A small contrastive image-text model, trained from scratch.
Model: 12.8M parameters, encoder arch convnext_v2, encoder norm rmsnorm, encoder moe top_k, encoder num experts 16, encoder patch size [2, 2], text encoder width 256, text encoder activation gelu.
Data: trained on photos of plants and fungi (iNaturalist), 90422 training examples, 20.4 epochs.
Rows from block 5 of the image encoder of a small contrastive image-text model, named by matrix and row number. Rows with one number within an expert belong to one neuron, the router's apart. Each number is 128 + 32 x the weight over its row's rms, rounded and kept within 0 to 255. All counts start at 0. Numbers have three digits each. After the name is the row's rms in percent of the matrix's.
After each expert's rows are labels from the 100 images, of 14848, where the router gives the expert most weight on average: "colour at peak" is the nearest of a few named colours to the mean colour under the peak. Only what is clearly more common there than usual is listed. The data: photos of plants and fungi (iNaturalist). In brackets: how many of the 100.
# router: router (encoder.blocks.5.mlp.router.weight, 16x96, trained with AdamW), inputs 0-95
# up: expert up (encoder.blocks.5.mlp.up, 16x16x96), inputs 0-95
# down: expert down (encoder.blocks.5.mlp.down, 16x96x16, transposed), outputs 0-95

# expert 13
router.13 098:103143078122131139136136063087155082149083178131126196166154094138075201083109124102066153133124142101148156146186096131101138127126140078082171129180139097112104140084164114121114181156091068074095124113123119144083147121135149153078108182092129111171114102182181139133122126158140106145
up.0 087:130131073168104105114130114155087113170149203147131137173132098148119145085089135110147130118201108113106143139140097074165100137076049125143165192156120077111148108145136097113079101131123093137120132074104176128115065065111188129138119186134140138132115162088083055126122111105105108092
down.0 093:100142138089104129128143163128119125129109123141146137168139161110166131073114116182099120126110113159135109139043151112056167148124165113158116102132123159157073154117126134037190143125073098145104116144119191181137200088133105133123097081067128160190081148148195143143099113110121122170
up.1 106:116122119171045136097114087131141144150166113186159151100120138150200154097140146160164127148174147090123130160153114147108075152082111125123089102203159055130132121082137114057089139132190122133128155133087082150124164125092150120163170131082111151141171113140126136111170128192127119056
down.1 100:184130177100142113112104072184088124175100093120132102211124122145152182097072124133188163118128150128135151077153118100116132111136158120083164073058171113108202097130132182144103155099156140191155100086137135131140127132101162134142133101139125126088167109064128083146149140132095155172
up.2 090:107150163145087126116087052168147128177136175147156088105100153145140165159127140212107107178163115112127121124107119165132170151115155156054123135149104152097115140135113161071163147136082117126162131196094197132115194125107140187063146111117138185152096142124133172101104179135149141150
down.2 096:136093143143138141188137151144146138112130126101099150124136095121126142157134166071136111093104094124073127106146173164114096054121148131139113167136077124087142149141105130163097167103094138073123217087153125139118127079051187131105141139161080118092160156158132180132092134193065145058
colour at peak: pink (32)

# expert 12
router.12 106:127099166100181109119130131128091095172162160069133144058159176109134146154135109150092090074106165132130075136089126099098116153170088177147079175120180109178100085125183125133157114108090073163067086145182093159076091112101115158121176118099163145148128135106115127164156084129120148144
up.0 104:119153125134079103103141171145132161136183115097112109090118130118092109138167122185150145184092151160118104130162179103173088114079152180079104184132129144107124136147147122154145101135087097113139110166127091182124065165142123084173111123151135102158138171201051052129119088090118080161
down.0 099:088131081091148166155146105120132140202163081097078102132158133145149083107142133166107138125081129104196099142047108111147134165145142129107113213113063126157103111168130123112156091134118158141136168144159155154177119112092160136150120125123141183191108110182213162149169121125141106152
up.1 099:144111200152114136143082075140081143131111145126078118087150106135179124096149129135132173096155152123097121138170104121157140126144123203165111151178094108116133110077122098148118152183112079120067069146066127113122103167144173142103187115181131138121121127114118207083156109057181119159
down.1 103:177072072093083079122100165161132169139129104133154133143137192136117180109130198104153098171095073201100138100154159122107157121134104192105147105133121180120173134089122110132118163140120158156133157105159152155140095140133112140151123123163073142072074133134134154189060153108109133066
up.2 103:106116126119229130124135182171087111115059094134093130164119166065114094149102105084120081164138155109140136160055121107160183107110122120133095073146099142142096109125139098134154110122083122132124088162098084131139116163110113082117175140130072127121140151128038115154131056128177153116
down.2 105:110160145172124116150125107142081148127154081091089157125098095197108175135152164135149105132143109130090200104103154178143108164113124088132180143135163144112164088095073130167070121174118187132166133136089180149138110166136134072159169106160104093138117095140065091099184168108119187101
colour at peak: green (48)

# expert 7
router.7 086:100107129137112147190122104118087129101068111077131124084089113154132106090113097151130160136166142138085160128117159197076115128201155069098074138154153102170138115109153068099151168097149146133142102144093140072141162101151089160118187144153108134181094134097098176140129077125139202170
up.9 104:142142081134077162064092132090105138099101152117148075136126118107077087085156130115187065087067098157098142110155131074171165094142083100102166108154149124107139127071134103155180123101131122158172102128124116146118156177120096137166130146143110179138063129159050142132159080086120092112
down.9 110:174140181076089145121106115178077126092140113130102144140164178107100209166089135156110205085120143149078143073141088169115105078109151092077114180118177162125152117176149134127172121104107121118161125128135154152075138128134110105137139182154111129126059158078133107111099066134134101096
up.10 105:151121131136165123152150210182082159172049157148075086110128139150072146177120102153126192093154172115093171156134117134129080128127071160097118130125140112086175157127117084145076131135160149094109115075094141085125111131135108073132203076114138111128131106067123161120141106105113165111
down.10 097:133109131137102062185159133123165196129180156128135151116066150123082152133157190140100132128062118119150126110091112173111199163125140096126102158154089155132124104018101104137074106108074135114092125175089143129142157153153126173130129180142081157091108140124110088138130144144078100133
up.11 105:138123179112136093186088150094125104119134127113147167171107142092103172092119090163176141126132092083132109118117110160105144134146113104073094109079116102137156155130142165172095104135116135114109105041125154087141198114114095122072196118127103224109111106116226141101123136156158152132
down.11 107:083168098062109146157105080178085129109121127117109146168099124213137115183165129102067125099108165118110120128134125095142164138114163078081172142150083169098170106112134136147201082128068183113182170132148170157098148146125151154171100125167123142190118112150119096104141147149098124162
colour at peak: black (53)

# expert 0
router.0 095:164130163139105171099135182109156157082092078185128144161100106078129071158119146119137084088170139118183111161083073162157134167099145137126086187134145142186102124128089106162193126112168107103169163169116110130089112132159094132166105110089107148144097155194130142134190070142113158121
up.9 104:116123139163139140176070072160158126111016135176065128115139118148142165089133079088137094106181088118155088056167097090125122153154153132167145115090104135148137118111116153127162117118119094142109144074140118151174134083150126128111096136081164131140130129120130235100166166119094145129
down.9 109:141132121127166189148124125094167119184178078129067093133103153107129119165053084144208085095105099177187115135120166100161189095166088137144172140137138141079091108118073124085099132167094121126084136172140132128176135147117099120128139134153165107167125144151166123101121127067130133183
up.10 100:113156126128077156088139151163095179202201112119116189088138110153150147136138120184109126124156134137164125164119092140106096160059119175129235152140159164164157142098139122117156131099140149107152077147174181106125092094136092128097129065138138076127106098149111161124126120126194152111
down.10 100:126187116103085118081135150142110086110106112147159162111108131145128186160130134158079094087100137126135102089132132129129131213115134177131121170159123109126114094094209117109156126162128183169172112104137152219143076156144187071148153146095149127150089094117138114093080124176146194114
up.11 102:130089149159194168146110182192118087082156085236150098146142111115116106187130178101138158166099122122162131136186109137120156141094137123139095098135110163190133113121107158154164130094135097128099143201110106081136100161104110094176131069114114149114135171115125148168184137093093139123
down.11 101:146068112152088142145147174066169113189169109135160102112206107093149137106151111138104107118107137160100104123204119100138149081173098114146116106117090134160109162096039161139139165131119117209081102090137138156123170137107136158174142154096092153127135180175099162114160134154129176124
colour at peak: grey (76)

# expert 11
router.11 100:073109190149141162104146153160184120111079145112187137098115155121095173137131142142108112155111165134111075147072146103157137104147113117131068094185077095165114135177113161174192167074119122163150099110113125094103083075075175156114129169172109149127142171159095129112106180113181132124
up.9 092:128120084120111132110187141108129120093121074171148160114102095170062119170189087138164156121100115143127124093160124095124212131154104082081161155128172164060179099123112130077201182109126106170159160119109182143132104112155165150165160134119123106151101133185154130167152134138086100110
down.9 097:088077177136113151096120149128059160162152106095125125071140143066138140084112082082092142118124061126128131160199140104101193085185102127125111188136146106135118166183113163151106162112151112111124177112122192088149139111097071078156162101106147083108148115158147135139137096138120178140
up.10 104:123136137109112147074146161120142107132114118124103180150133109153182127108144139116148159202150137120122081233079132149100125149152069113121109098158161084119182111127135137141181201189147113119106115128126151141088131124114178135093167117146115086145104151183096208140140156123122143035
down.10 100:132104155125134052168104118151130081141146164147120099174165167153089137132141110081081100217182119131146180109144142131150124096166108137099107107116132209081140152086104105103124152096087088101133155129126124104067132145116086184180118133094127087039167137122160131141082081139138148129
up.11 093:090103118125110121098130140113118098115121063154171138158119097156117125131146082078127189164127128140124165082187097117087208120047180150181103141193130182176140123096100088114152124127116138158129124162160114162183109125107117093086079149132120104158153151176047134127092164143152106142
down.11 089:115157130186155171154183126134105132125129072118136071125119105174147159134177137117179163130096091181145121148105161187158145138188070072150132165179158154125042108167174123112144127133151108181112103176145155081148083075087134149152106122066100168134124116098152093108109137126111144113
colour at peak: green (30)

# expert 4
router.4 100:151125162103158104149142136163081137129105058138127105098148122081074067165134141157104146141072179124144105130120145063112154169131144172119149123083087183137157177147098085138169098100131075095121138121129105117131152163195102130183189064176142170095147127102123141100080079118169139098
up.9 097:152121139126134174211130173083205148093092167150089096168128081145138158106123139133087134112113086136096148128175161170123101153179202118156080101111097181110170107076116118159127146112155102104101127176075050109090107161135133123153089112112121151148138105167128119163156185106109115156
down.9 099:137073134132171102138114159130156174142177097083157087135068164093149111080163171092105139130128114107076180151122156122074193074159092165168118093119080121125125156080114146154094140104100076129153148107132114147158135145107114142145148128052086167128184119115073159129165167150157166073
up.10 105:086145140140139135196124051159121090092063159158098096099135158145108150137134105111116096164121108106155077153121140097114163149115144191078178161090118081162164154113122066092146170105140166128132111214119109137093135128106138159075047133157138163116115110113057149153148119117149143087
down.10 096:152116108067070156083153116160133135129174126124117132141158167112111121145112054175142122101084152119154149082113142173115102107121025148105188127106138079101109154117094093131122111119170132129166099166114109104107030166111130073122106163154163163141131168105122105107096136103124202166
up.11 106:105140155130187075141126126111166085155160070120124177108117155092066089205138082083119132107110146088108215104153097084118078123161077108118121145146098125109153140148114104110141142103122188119147133160119129127119164157191052118122185095113129160151105134051104114131111154148154124091
down.11 096:038134093101101118189130072154132130125146174104133134130156132140175050131137132110113119082117116107142041092107151105143118168106151099101123148098100141141168111151184114162117052131124132072212153130101136155184147126127147093074088155120155143149092111104117184132163097104148101114
colour at peak: green (26)

# expert 5
router.5 114:101135112134192102072098112104088135127079115106160142153117093120083176139108139089101121159105093122129163083175167085121093090058068158109137089129151086118113127108128100134154099110113114150134089079105167086083156174127179198115085095119112179150095161087092070130180157133118123162
up.9 099:113124155138156101044124017213126102136106090070091147108130148130120136137087129109073104155114091160131076152085135107133135133150096154170074137135062143152051144121141161129136105128131111150094109102110095084099132145120157159151178133125123092134172152124130088089101142090180105109
down.9 100:116221105137095130092080137140147054141095129134103139144163145093112151121082090151171099106158153083140125121146097180163092123165138158166124153134084136179128140128112175072170102107150110108152113151145065086098081139068165162143065100139176130112133112112123150131094147089124150210
up.10 101:128151099139072132144173175136060122125106132149114173133135082089093107117140157085077141103099081120131080193152157155112099103108148134131172127112131090107140080106095049110113159107103137151146117103154156159114123153143105131148101123095118068100149176191048132193137047126094120153
down.10 101:165099143079102109175173153061144164092079097149133131085150144112133185113102172153080090118126129195127174077062090142121098136135157112136092142137116115196139086151138107144137128085173142137131124172161095125142153125120103181091130178124096160151180121148115143136122118186090038118
up.11 093:108146120100071154142134149046128171146113118122102119141161160125137115056089141107102138108124050119123103138134140114148130105103130093154113107190122073161045114168084191142091133134100102136114115091173146106081138110132168176150109165123117112135183101162125054205129081112146118098
down.11 098:119112157126049158118095184097099156164139132066144080178125106048136141122169164122169133115188094105131068112055129141199149137147154131084130098071133112171131116152137138150158135155120121095102099160143111104152116130106108120100114164114070204154130149194158121157146134106142088111
colour at peak: cyan (30)

# expert 10
router.10 101:166161157137098085131103161074112120141165117114111180084132091072082115126128142099182171152161153071139176109139118099135143103082121087098140088144132096103159153179104093077131128103162091168140122179071106141182104137092151108171144190166092197190161122145137132115143086134139084129
up.9 090:172119086157095127194115102126132160106048129154127102107116124152148080105074086067173128073099105114141075165168103147166128126132086102153117138140138204117141067057095115132151191112142158131099110091097101148099130172104181115098132156110124138138110134161088145162078078157153132157
down.9 096:097156128154130127143103100170137151091193152079122142153155113132163183161125121107149106049167087107142095072137117203153125084100152201152154114095136108039172133101161140107160141100143172095108156147125114092152153067119160073106116110167134102124124198121104149112126151104085123109
up.10 092:172107213135034108154116183132102115074106087075147133061132111127137156122118118162116137124149160124134198140127127060113115105129099085111104132141110107118089084121162082140120149137100096122117094138119102105149185143097157125187210114136107112142133130080129076079150058128146119125
down.10 090:105062175093156084187143155127120174059113081099074187088080147117173136146209065099122100113124112180131150096118149087119168098109123150138103118124148164132179106124193150166135130100156119125116149182144145159156120134165090141095151152119081150136130166188137121134126158122082162125
up.11 093:120119105115123158121144198118148126113135148132094107149121134162050125132119163139098134116084120133099106134083134084119194097196159094120115140094137125101161146127163089094103087136152121098166097065157116143135158104134113106183174085070129062123113072058141226133122160110126148179
down.11 094:084200164095117160144126104140128105184117146136131195186065162140164118108160131154103135087139090118111099100046111110133161103114168123158112140116073107165107085136152087126171157067132119118138167103105123089163156070140171137140140109169105141052106101168145122145187101080152113115
colour at peak: grey (91)