config.yaml
encoder_arch: "convnext_v2"
tokenizer: "word"
embed_dim: 384
text_encoder_layers: 10
text_encoder_norm_position: "pre"
text_encoder_fused_qkv: false
text_encoder_moe: "expert_choice"
text_encoder_expert_mlp_ratio: 1
text_encoder_experts_per_token: 2
text_encoder_shared_expert: false
Rows from block 7 of the text encoder of a small contrastive image-text model, named by matrix and row number. Rows with one number within an expert belong to one neuron, the router's apart. Each number is 128 + 24 x the weight over its row's rms, rounded and kept within 0 to 255. All counts start at 0. After the name is the row's rms in percent of the matrix's.
Before each expert's rows are labels from the 100 texts, of 14848, where the router gives the expert most weight on average: "tokens" is the input token at the peak. Only what is clearly more common there than usual is listed. The data: photos of plants and fungi (iNaturalist).
# router: router (text_encoder.blocks.7.mlp.router.weight, 8x256, trained with AdamW), inputs 0-63
# up: expert up (text_encoder.blocks.7.mlp.up, 8x256x256), inputs 0-63
# down: expert down (text_encoder.blocks.7.mlp.down, 8x256x256, transposed), outputs 0-63

# expert 2
tokens: "orchidaceae"; "("
router.2 109 [ 87 116 165 121 123 129 128 110 131 124 158 138 143 115 154 157  88 145  89 155  95 119 112  78 106 132 166 164  89 142 156  90 144 146 101 113 150 164 138  98  99 142 162 117  93 105 123 104 140 116 123 161 165 150 116 134 107 109 114 120  85 124 123 124]
up.0 092 [122 157 153 134 117  98 139 139  99  84 141 164 113  85 127 169 138 110 112 137 159 139 130 113 149 128 143 121 109 121 146 131 119 129 134 134 142 128 129 126 130 146 132 183 124 132 147  86 115 192 125 138 151 104 171 105 138 123 119 159 115 132 127  89]
down.0 080 [126 126 121 124 107 134 133 162 116 118 140 121 149 124 133 118 104 115 121 135  92 100 142 108 144 139 103 135  79 165 144 179 138 113  59 112 161 111  71 121 150 133 137  98 130  96 107 125 115  85 150 145 144 131 117 143 119 124 106 109 116 164 119 142]
up.1 099 [ 93 138  82 110 112  86 134 160 145 124 140 113 117  98 154 136 119 146 109 135 117 139 117 180 118 109 167 100 154 106 125 132 128 185  96 101 150 133  79 126 121 107 130 133 150 101 201 146 128 124 126 143  94 105  63 119 150 136  69  97 125 110 126 112]
down.1 097 [167 114 146 121 137 141 134  80 125 168 131 159 114 141  90 141 168 143 134  87 130 114 117 110 132 103 101 111 125 122  99 122  93  57 150 152  94  81 107 105 129 137  89 137 108 140 130 141 169 126  99 167 156 164 174 146  86 122 192 156 130 165 131 118]
up.2 097 [120 124 152 139 164 111 168 174 117 155 107 139 118 136 153 138 138 108 158  77 105 114 130 165 152 143  97 127 122 135 163  90 100 174 130 121 141 149 106 130 138  79 148 153 151 151 105 110  89 140 146 141  93 120  87  98 126 122 120 159 165 121 126 106]
down.2 088 [169  97 122 155  73 146 126 116 150 117 140 133 126 115 129 137 145  67 100 168 163 157 135 115 107 146 143  93  94 109 120 119  85 170 103 138 141 104 155 146 132 133  90 129  96 100 141 126 188 139 143 165 181 122 127 118 139 157 136  84 157  95 140 107]
up.3 110 [138 123 154  95 151  91  95 100 118 100 114 162 146 135 140 118 148 144 170 153 138 147 106 110 172 162 122 150 108 128 146 133 118 152 123  77 104 122 144  87 108 143 138  85 154 123 122 171 129 115 159 142 127 155  93 134 158 133 122 114 121 157 161 118]
down.3 086 [ 93 118 147 129 136 122 181 140 147 112 151 111 112 123  95 153 120 113  99 102 146  94 150 157 118  85 148  98 168 143 118  98 141 119 137 135 133 139  75 181 157 163 112 154 158 162 102 110 124 141 112  95 143  92 151 122 135 127 122 169 131  96  76 142]
up.4 099 [124 111  99 145  99 136 137 166 138 138 139 178 128 143 169 108 147 129 134  89 107 139 124 121 126 110 152  91 162 153 153 186  71 142 107 113 137 120 171 111 111  93  94 150 152 149 127 101 101 106 118 134 130 147  93 145 108 111 160 107 114 116 134 127]
down.4 117 [125 131 116 138 147 161 120 132 124  97 140 111  76 113 144 152 100 119 138 147 158 116 158 119 127 127 171  91 131 146 117 144 158 154 118 140 108 136 112 102 182  54 140 144  95 164 168 108 118  90 128 173 137 150 102 124 161 149 181 190 128 135 118 112]

# expert 0
tokens: ","; "magnoliopsida"; ")"
router.0 102 [ 97 128 142 173 170 111 165 185 105  89 102 147 124  84 146 104 149 130 149 147 129 166 114 153 161 163 110 118 126  88 169 119 130 128 142 115  84 149 123 124 156 150 134 123 111 156 135 120 141 143 148 129 138 121  98 138 139 128 110 146 106 114 120 122]
up.0 092 [137 128 129 134 159 120 190 149 133 123 113 161 130 137 148 130 151 140 123 135 164 139 148 155  92 129 130 136 169 188 126 145 125  94  95 137 112 185 145 127 128 160 130 118 122 134 124 101 117  97 139  80 144 113 104 137 121  90 130 136 114 139  99 154]
down.0 074 [116  89  74 160 141 134 158 146 148 124 139 102 175 152 113 101 169 122 175 105 106 183 125 108 151 156 135 105 126 125 111 119 113 141 161 107  98 117  95 139 133  74 148 140 110 181 129 138 146  87  96 118 105 150  84 117 183  99 136 120 128 154  88 141]
up.1 103 [123 177  96 150 132  99 128 223 153 154 150 132 132 148 152  58  72 134 125 153 106 159 145 145 168 151 148  93 136 137 137 126 107 150  93 138 113 154 158 140 143  97 108 134 140 124 139 117 105 136 154  98 135 149 138 132 121 151  96 155 145 126 126  96]
down.1 102 [153 116 153  81 162 149 116 117 137 121 107  96  95 122 108 133 158 134 115 140 131  84 104  77 103 107 129 150 112 142 107  91 117 164 133 142 108 151  85  85 167 108 136 116 160 181 130 118 131 116 104 100 132 122 129 119 118 133 114 104 124 154 101 124]
up.2 102 [101  98 159 142 130 113 165 139 170 150 139 111 105  83 139 121  83 133 130 147  69  81 177 103 168 109 115 133 177 119 120 139 138 170 140 128 123 143 148 132 138 129 138 128 150 106 123 113 126 110 141 141  97 163  73 120 137 167 123 124 143 106 102 128]
down.2 115 [120 131 136 124 126 179  99 125 142  89 154 129 151 143 106 107 152 170 109  99 126  90 133 137 106 126 154 101 116 166  90 114  95 109  89 109 121 105 117 124 146 188 113 120 103 116 115 130 131 186 111 121 118 133 160 130  79  87 124 113 118 161  94 123]
up.3 093 [ 99  98 138 128 167 127 108 121 126 122 124 132 122 181 145 140 135 151 127 140 153 144 115 162 127 118 135 148 157 134  91 130 146 126 150 111 147 110 124 130  96 164 158 104 137 127 192 145 117 138 142 112 138 124 123 146 108 112 119 109 131 137 111 132]
down.3 095 [145 116 126 144 130 120 157 163 150 110 107 108 127 108 164 144  89 138 180 116 111 124 106  96 119 101 139 130 143 120 107 120 117 119 107 143 159  98 150 120 118 125 131 119 159  97 131 130  62 185 117 131  71 120 119 103 165 111 132 118 123 145 110 155]
up.4 100 [169 116 135 139 139 101 111 126 118 139 140  84 147 152 113 147 137 112 137 109 138 145 103  94 165 133 140 107 110 143 114 167 126 131  99 104 113 106 150 158 123 168 119 137  72 102 122 140 124 156 150 123 104 136 116 148 129 137 163 112 121 147 122 127]
down.4 101 [ 93 103 108 111 106 131 136  93 173  78 141 113 138 103  84 102 124 143  97 127 144 121 123 136 128 180 154 124 159  97 111  71 112 114 157 157 105 124 159  95 143 109 158 123 120 121 121 106 130 120 129  83 108 117 168 145 109 140 123 132 117 110  99 153]

# expert 6
tokens: "solanales"; "orchidaceae"; "order"
router.6 095 [115  86 147 106 108 134 155 111  89 117 142 133 114 116 137 184  92 106 141 142 107 140 149  90 119 101 120 100 102 100 136 127 140 158 169 186 150 101 147 127 171 110 108 119 119 171 162 133  89 171 185 183 125 151 105 135  89 113 140 133 119 145 103 146]
up.0 092 [106 101 173 113 119 136 118  92 120 106 119 159 162 148 119  86 113 163 161 117 158 151 140 116 130 141 140 142 122 134 138 126 123  60 118 106 120 165 157 149 116 135 107 108 152 137 113 129 156 109 137 140 132 129 143 174 132  94 158 124 112  99 138 151]
down.0 108 [153 154 144  69 112 135  79 138 136 152 118  81 121  81 148 155 147 135 159 145 109 110 130  89 102 138 165 141 135 134 165 147 150 114 144 100 146  97 115 136 114 133  71 120 149 127 125 151 146 111 119 163 118 170 148 130 166 113 151 157 101  99 190 153]
up.1 111 [126 151 153 145 107  93 111 155 101 151  90  89 150 130 163 110 138 144 114  73 134 122  88 125 152 103  93 141 149 128  97 125 118 135 118 169 124 101 133 139 153  83 150 135 129 132 115 148 118 119 158 135 132 114 112 174  96 149  92 148 120 106 134 117]
down.1 096 [107 132 148 124 122 145 124 145 123 124 115 175 129  69 118 128 111 138 164 137 153 123 141  83 110 112 175 118 104 140 132 143 137 120 138  86 137 152  97 120 136 185 119 124 158 139 111 133 136 104 157 143 157 117 168 100 102  99 149 105  75 135 181 107]
up.2 094 [142 144 129 128 136 139 101  93 122 131 123 132 144 150 130 167 110 163 107 109 141 105 120 121 121 154  99  86  72 127 123 161  75 141 126  92 143 159 152 103  93 154 110 150 103 125 117 131  85 157 151 131 139 131 123 127 152 125 117 150  95 153 130 100]
down.2 085 [120 119  75 141 157 153 175 156 145 109 116 113 140 113 159  42 108 124 113 140 126 131 171 140 127 116 153 121 160  73 116 120 130 130 145  99 102 150 123 158 152 141 124 135 148 111 146 118 128  53 145 131 145  95 106 130 126 155 161 120  98 130 156 152]
up.3 098 [136 157 136 179 131  94 120 120 157 107 142 105 129 103 144 156 103 151 119 179  88 166 160 108  99 150 185 203 137 101 158 126 125 123 109 132 117  90 168 131 145 143 127 139 112 126 131 138 177 144 138 131 108 131 121 127 179 154 138 143 123 121 112 109]
down.3 083 [136 156 118 117 166 193 132  79 153 132 135 125 137 145  83  84 143 143 117 106 154  69 106 124 162 130 119 118 124 181 119 107 116 139  89 150 110 122  93 148 105 137  71 134 149  97 102 109 124 163 117 121 146 116 125 116 143 148  73 102 159 120 136 172]
up.4 101 [114 119 149  99 126 186 163 121 108  90  93  91 155  85 127 153 127 167 132 136 118 136 137 127 133 101 127 134  92  93 121  80 120 108 212  90 109 129 176 127 158 129 134 115 145 115 120 122 115  75 126 105 155 148 127 151 135 121 111 100 160 131 160 143]
down.4 087 [170 142 119 126  88 141  79  79 154 126 126 109 112  85 145 132 129  86 150 120  87 109 116 142 132 136 151 138 142 120 145 147 116 101 134 125 162  87 151 108  97 168  80 125 158 122 132 155 171  95 142 196 121 108 125 125 126 151 168 126  87 122 150 151]

# expert 7
tokens: "agaricomycetes"; "schizophyllum"; "polyporales"; "sordariomycetes"
router.7 106 [115 131 110 157 144 162 101 113 145 151  98 111  77 149 125 109 106 125 147  69 135  96 166 133 148 166 129  89 180 157 107 131 132 151 123  90 169 122 118 121 131 106 140 126 144 149 112  99 130 118  99 126 109 130 134 121 148 157 163 126 175 125 132  89]
up.0 092 [136 131 151 135 117 173 108 135 130 158 145 181  96 137 119 136 129 125 101 137 111  98 142 158 111 132  96 119 141 112 155 120 112 143 134 119 131 142 146 129  74 110 131 108  96 141 105 129 165 167 115 139 104 124 147 121 153 110  83 135 128 202 105 150]
down.0 083 [115 132 154 107 118 155 114 145 145 108 109 108 169 126 129 131 108 111 146 149 121  98  95 126 161 127 129 107  88  96 138 113 143 103 139 141 148  78 119 141 161 135 160 160 123 122 120 104 134  94 125 136 144 111 122 151  88 144 123 108 160 156 162 141]
up.1 103 [ 81 132 158 145 130 103 119 145 105  77 120 116 139 152 151  77 147 106 110 128 155 128 126 135 122 170 181 149 131 117 151 103  69 113 115 130 152 106 138 166 131  91 118 103 101 171 137 148 125 149 169 132 160 138 137 166 108 118 135 122 112 136  63 105]
down.1 115 [118 120 134 139  86 172 130 139 153 112 137 126  69 111 116 135 145 128 117 111 135 132 134 124  84 127 149  92  80 131 122 137 139 149 135 129 140 132 153 133  97 110  92  90 137 144 184 134 141 120 117 113 137 102 144 140 141  74 181  86 133 116 120  96]
up.2 103 [175 105 125 129 102 142 169 156 142 107 112 168 123 179 100 123 118 141 134 136 121 118 110 117  77 136 133 113 107 127 127 153 140 157 112  61 103 140 160 121 141 136 150  96 156 127 115 100 171 109 144 127 116 142 132 114  96 105 123 113 158 166 118 111]
down.2 089 [106 124 134 120 119 113 110 106 186 139  99  82 142  65 147 166 105  94 145 112 141 164 138 143 139 115 119 119 135 166 127 120 136  76  85 187 120 126 129 145 135 112  97 149 177 144  92 163  91 111 138 105  92 122  82 108 177 122 159 172 124 111  94 155]
up.3 096 [124 118 173 128 127 132 130 132 112 109 124 124 148 167 183 144 147 107 149 125 135 178 141 103 117 102 123 127 103 139 148 106 175 119 107 141 162 127 121 116 112 129 119 180  67 128 141 113 125 159 137 114 103 152 121 147 169 124 113 139  97 123 124 131]
down.3 098 [147 127 173 133 103 112 114 151  95 145 128 131 150  90 142 101 126 119 154 106 128  94 130 133  68 117 140  93 171 108 140 117 139  90 109 108 124 107 148 125 170 126 108 149  80  99  98 106 170 129  75 160 141 103 153 170 160  76 133 158 104 141 118 163]
up.4 101 [116 130 110 123 132  92 106 117 109 121 150  86 115 145 185 139 116 158 155  86 117 135 111 127 149 147 151 152 135 130 116  96 138 139  89 130  98 126  88 146 138  92 141 172 158 126 107 142  71 143 151 150 106 100 121 113 104 163 130 136  97 111  97 154]
down.4 090 [ 94 122 141 129 167 153  94 158 104 121 116 156 143 114 101 156 155  97 128 129 127 115 157 117 144 122  91 110 113 126 130 150 140  83 171 129 124 130 129 144 123 161 119 109 133 117 167 138 120 125 105 148 146 118 144 120 115 112 134 139 106 135 122 133]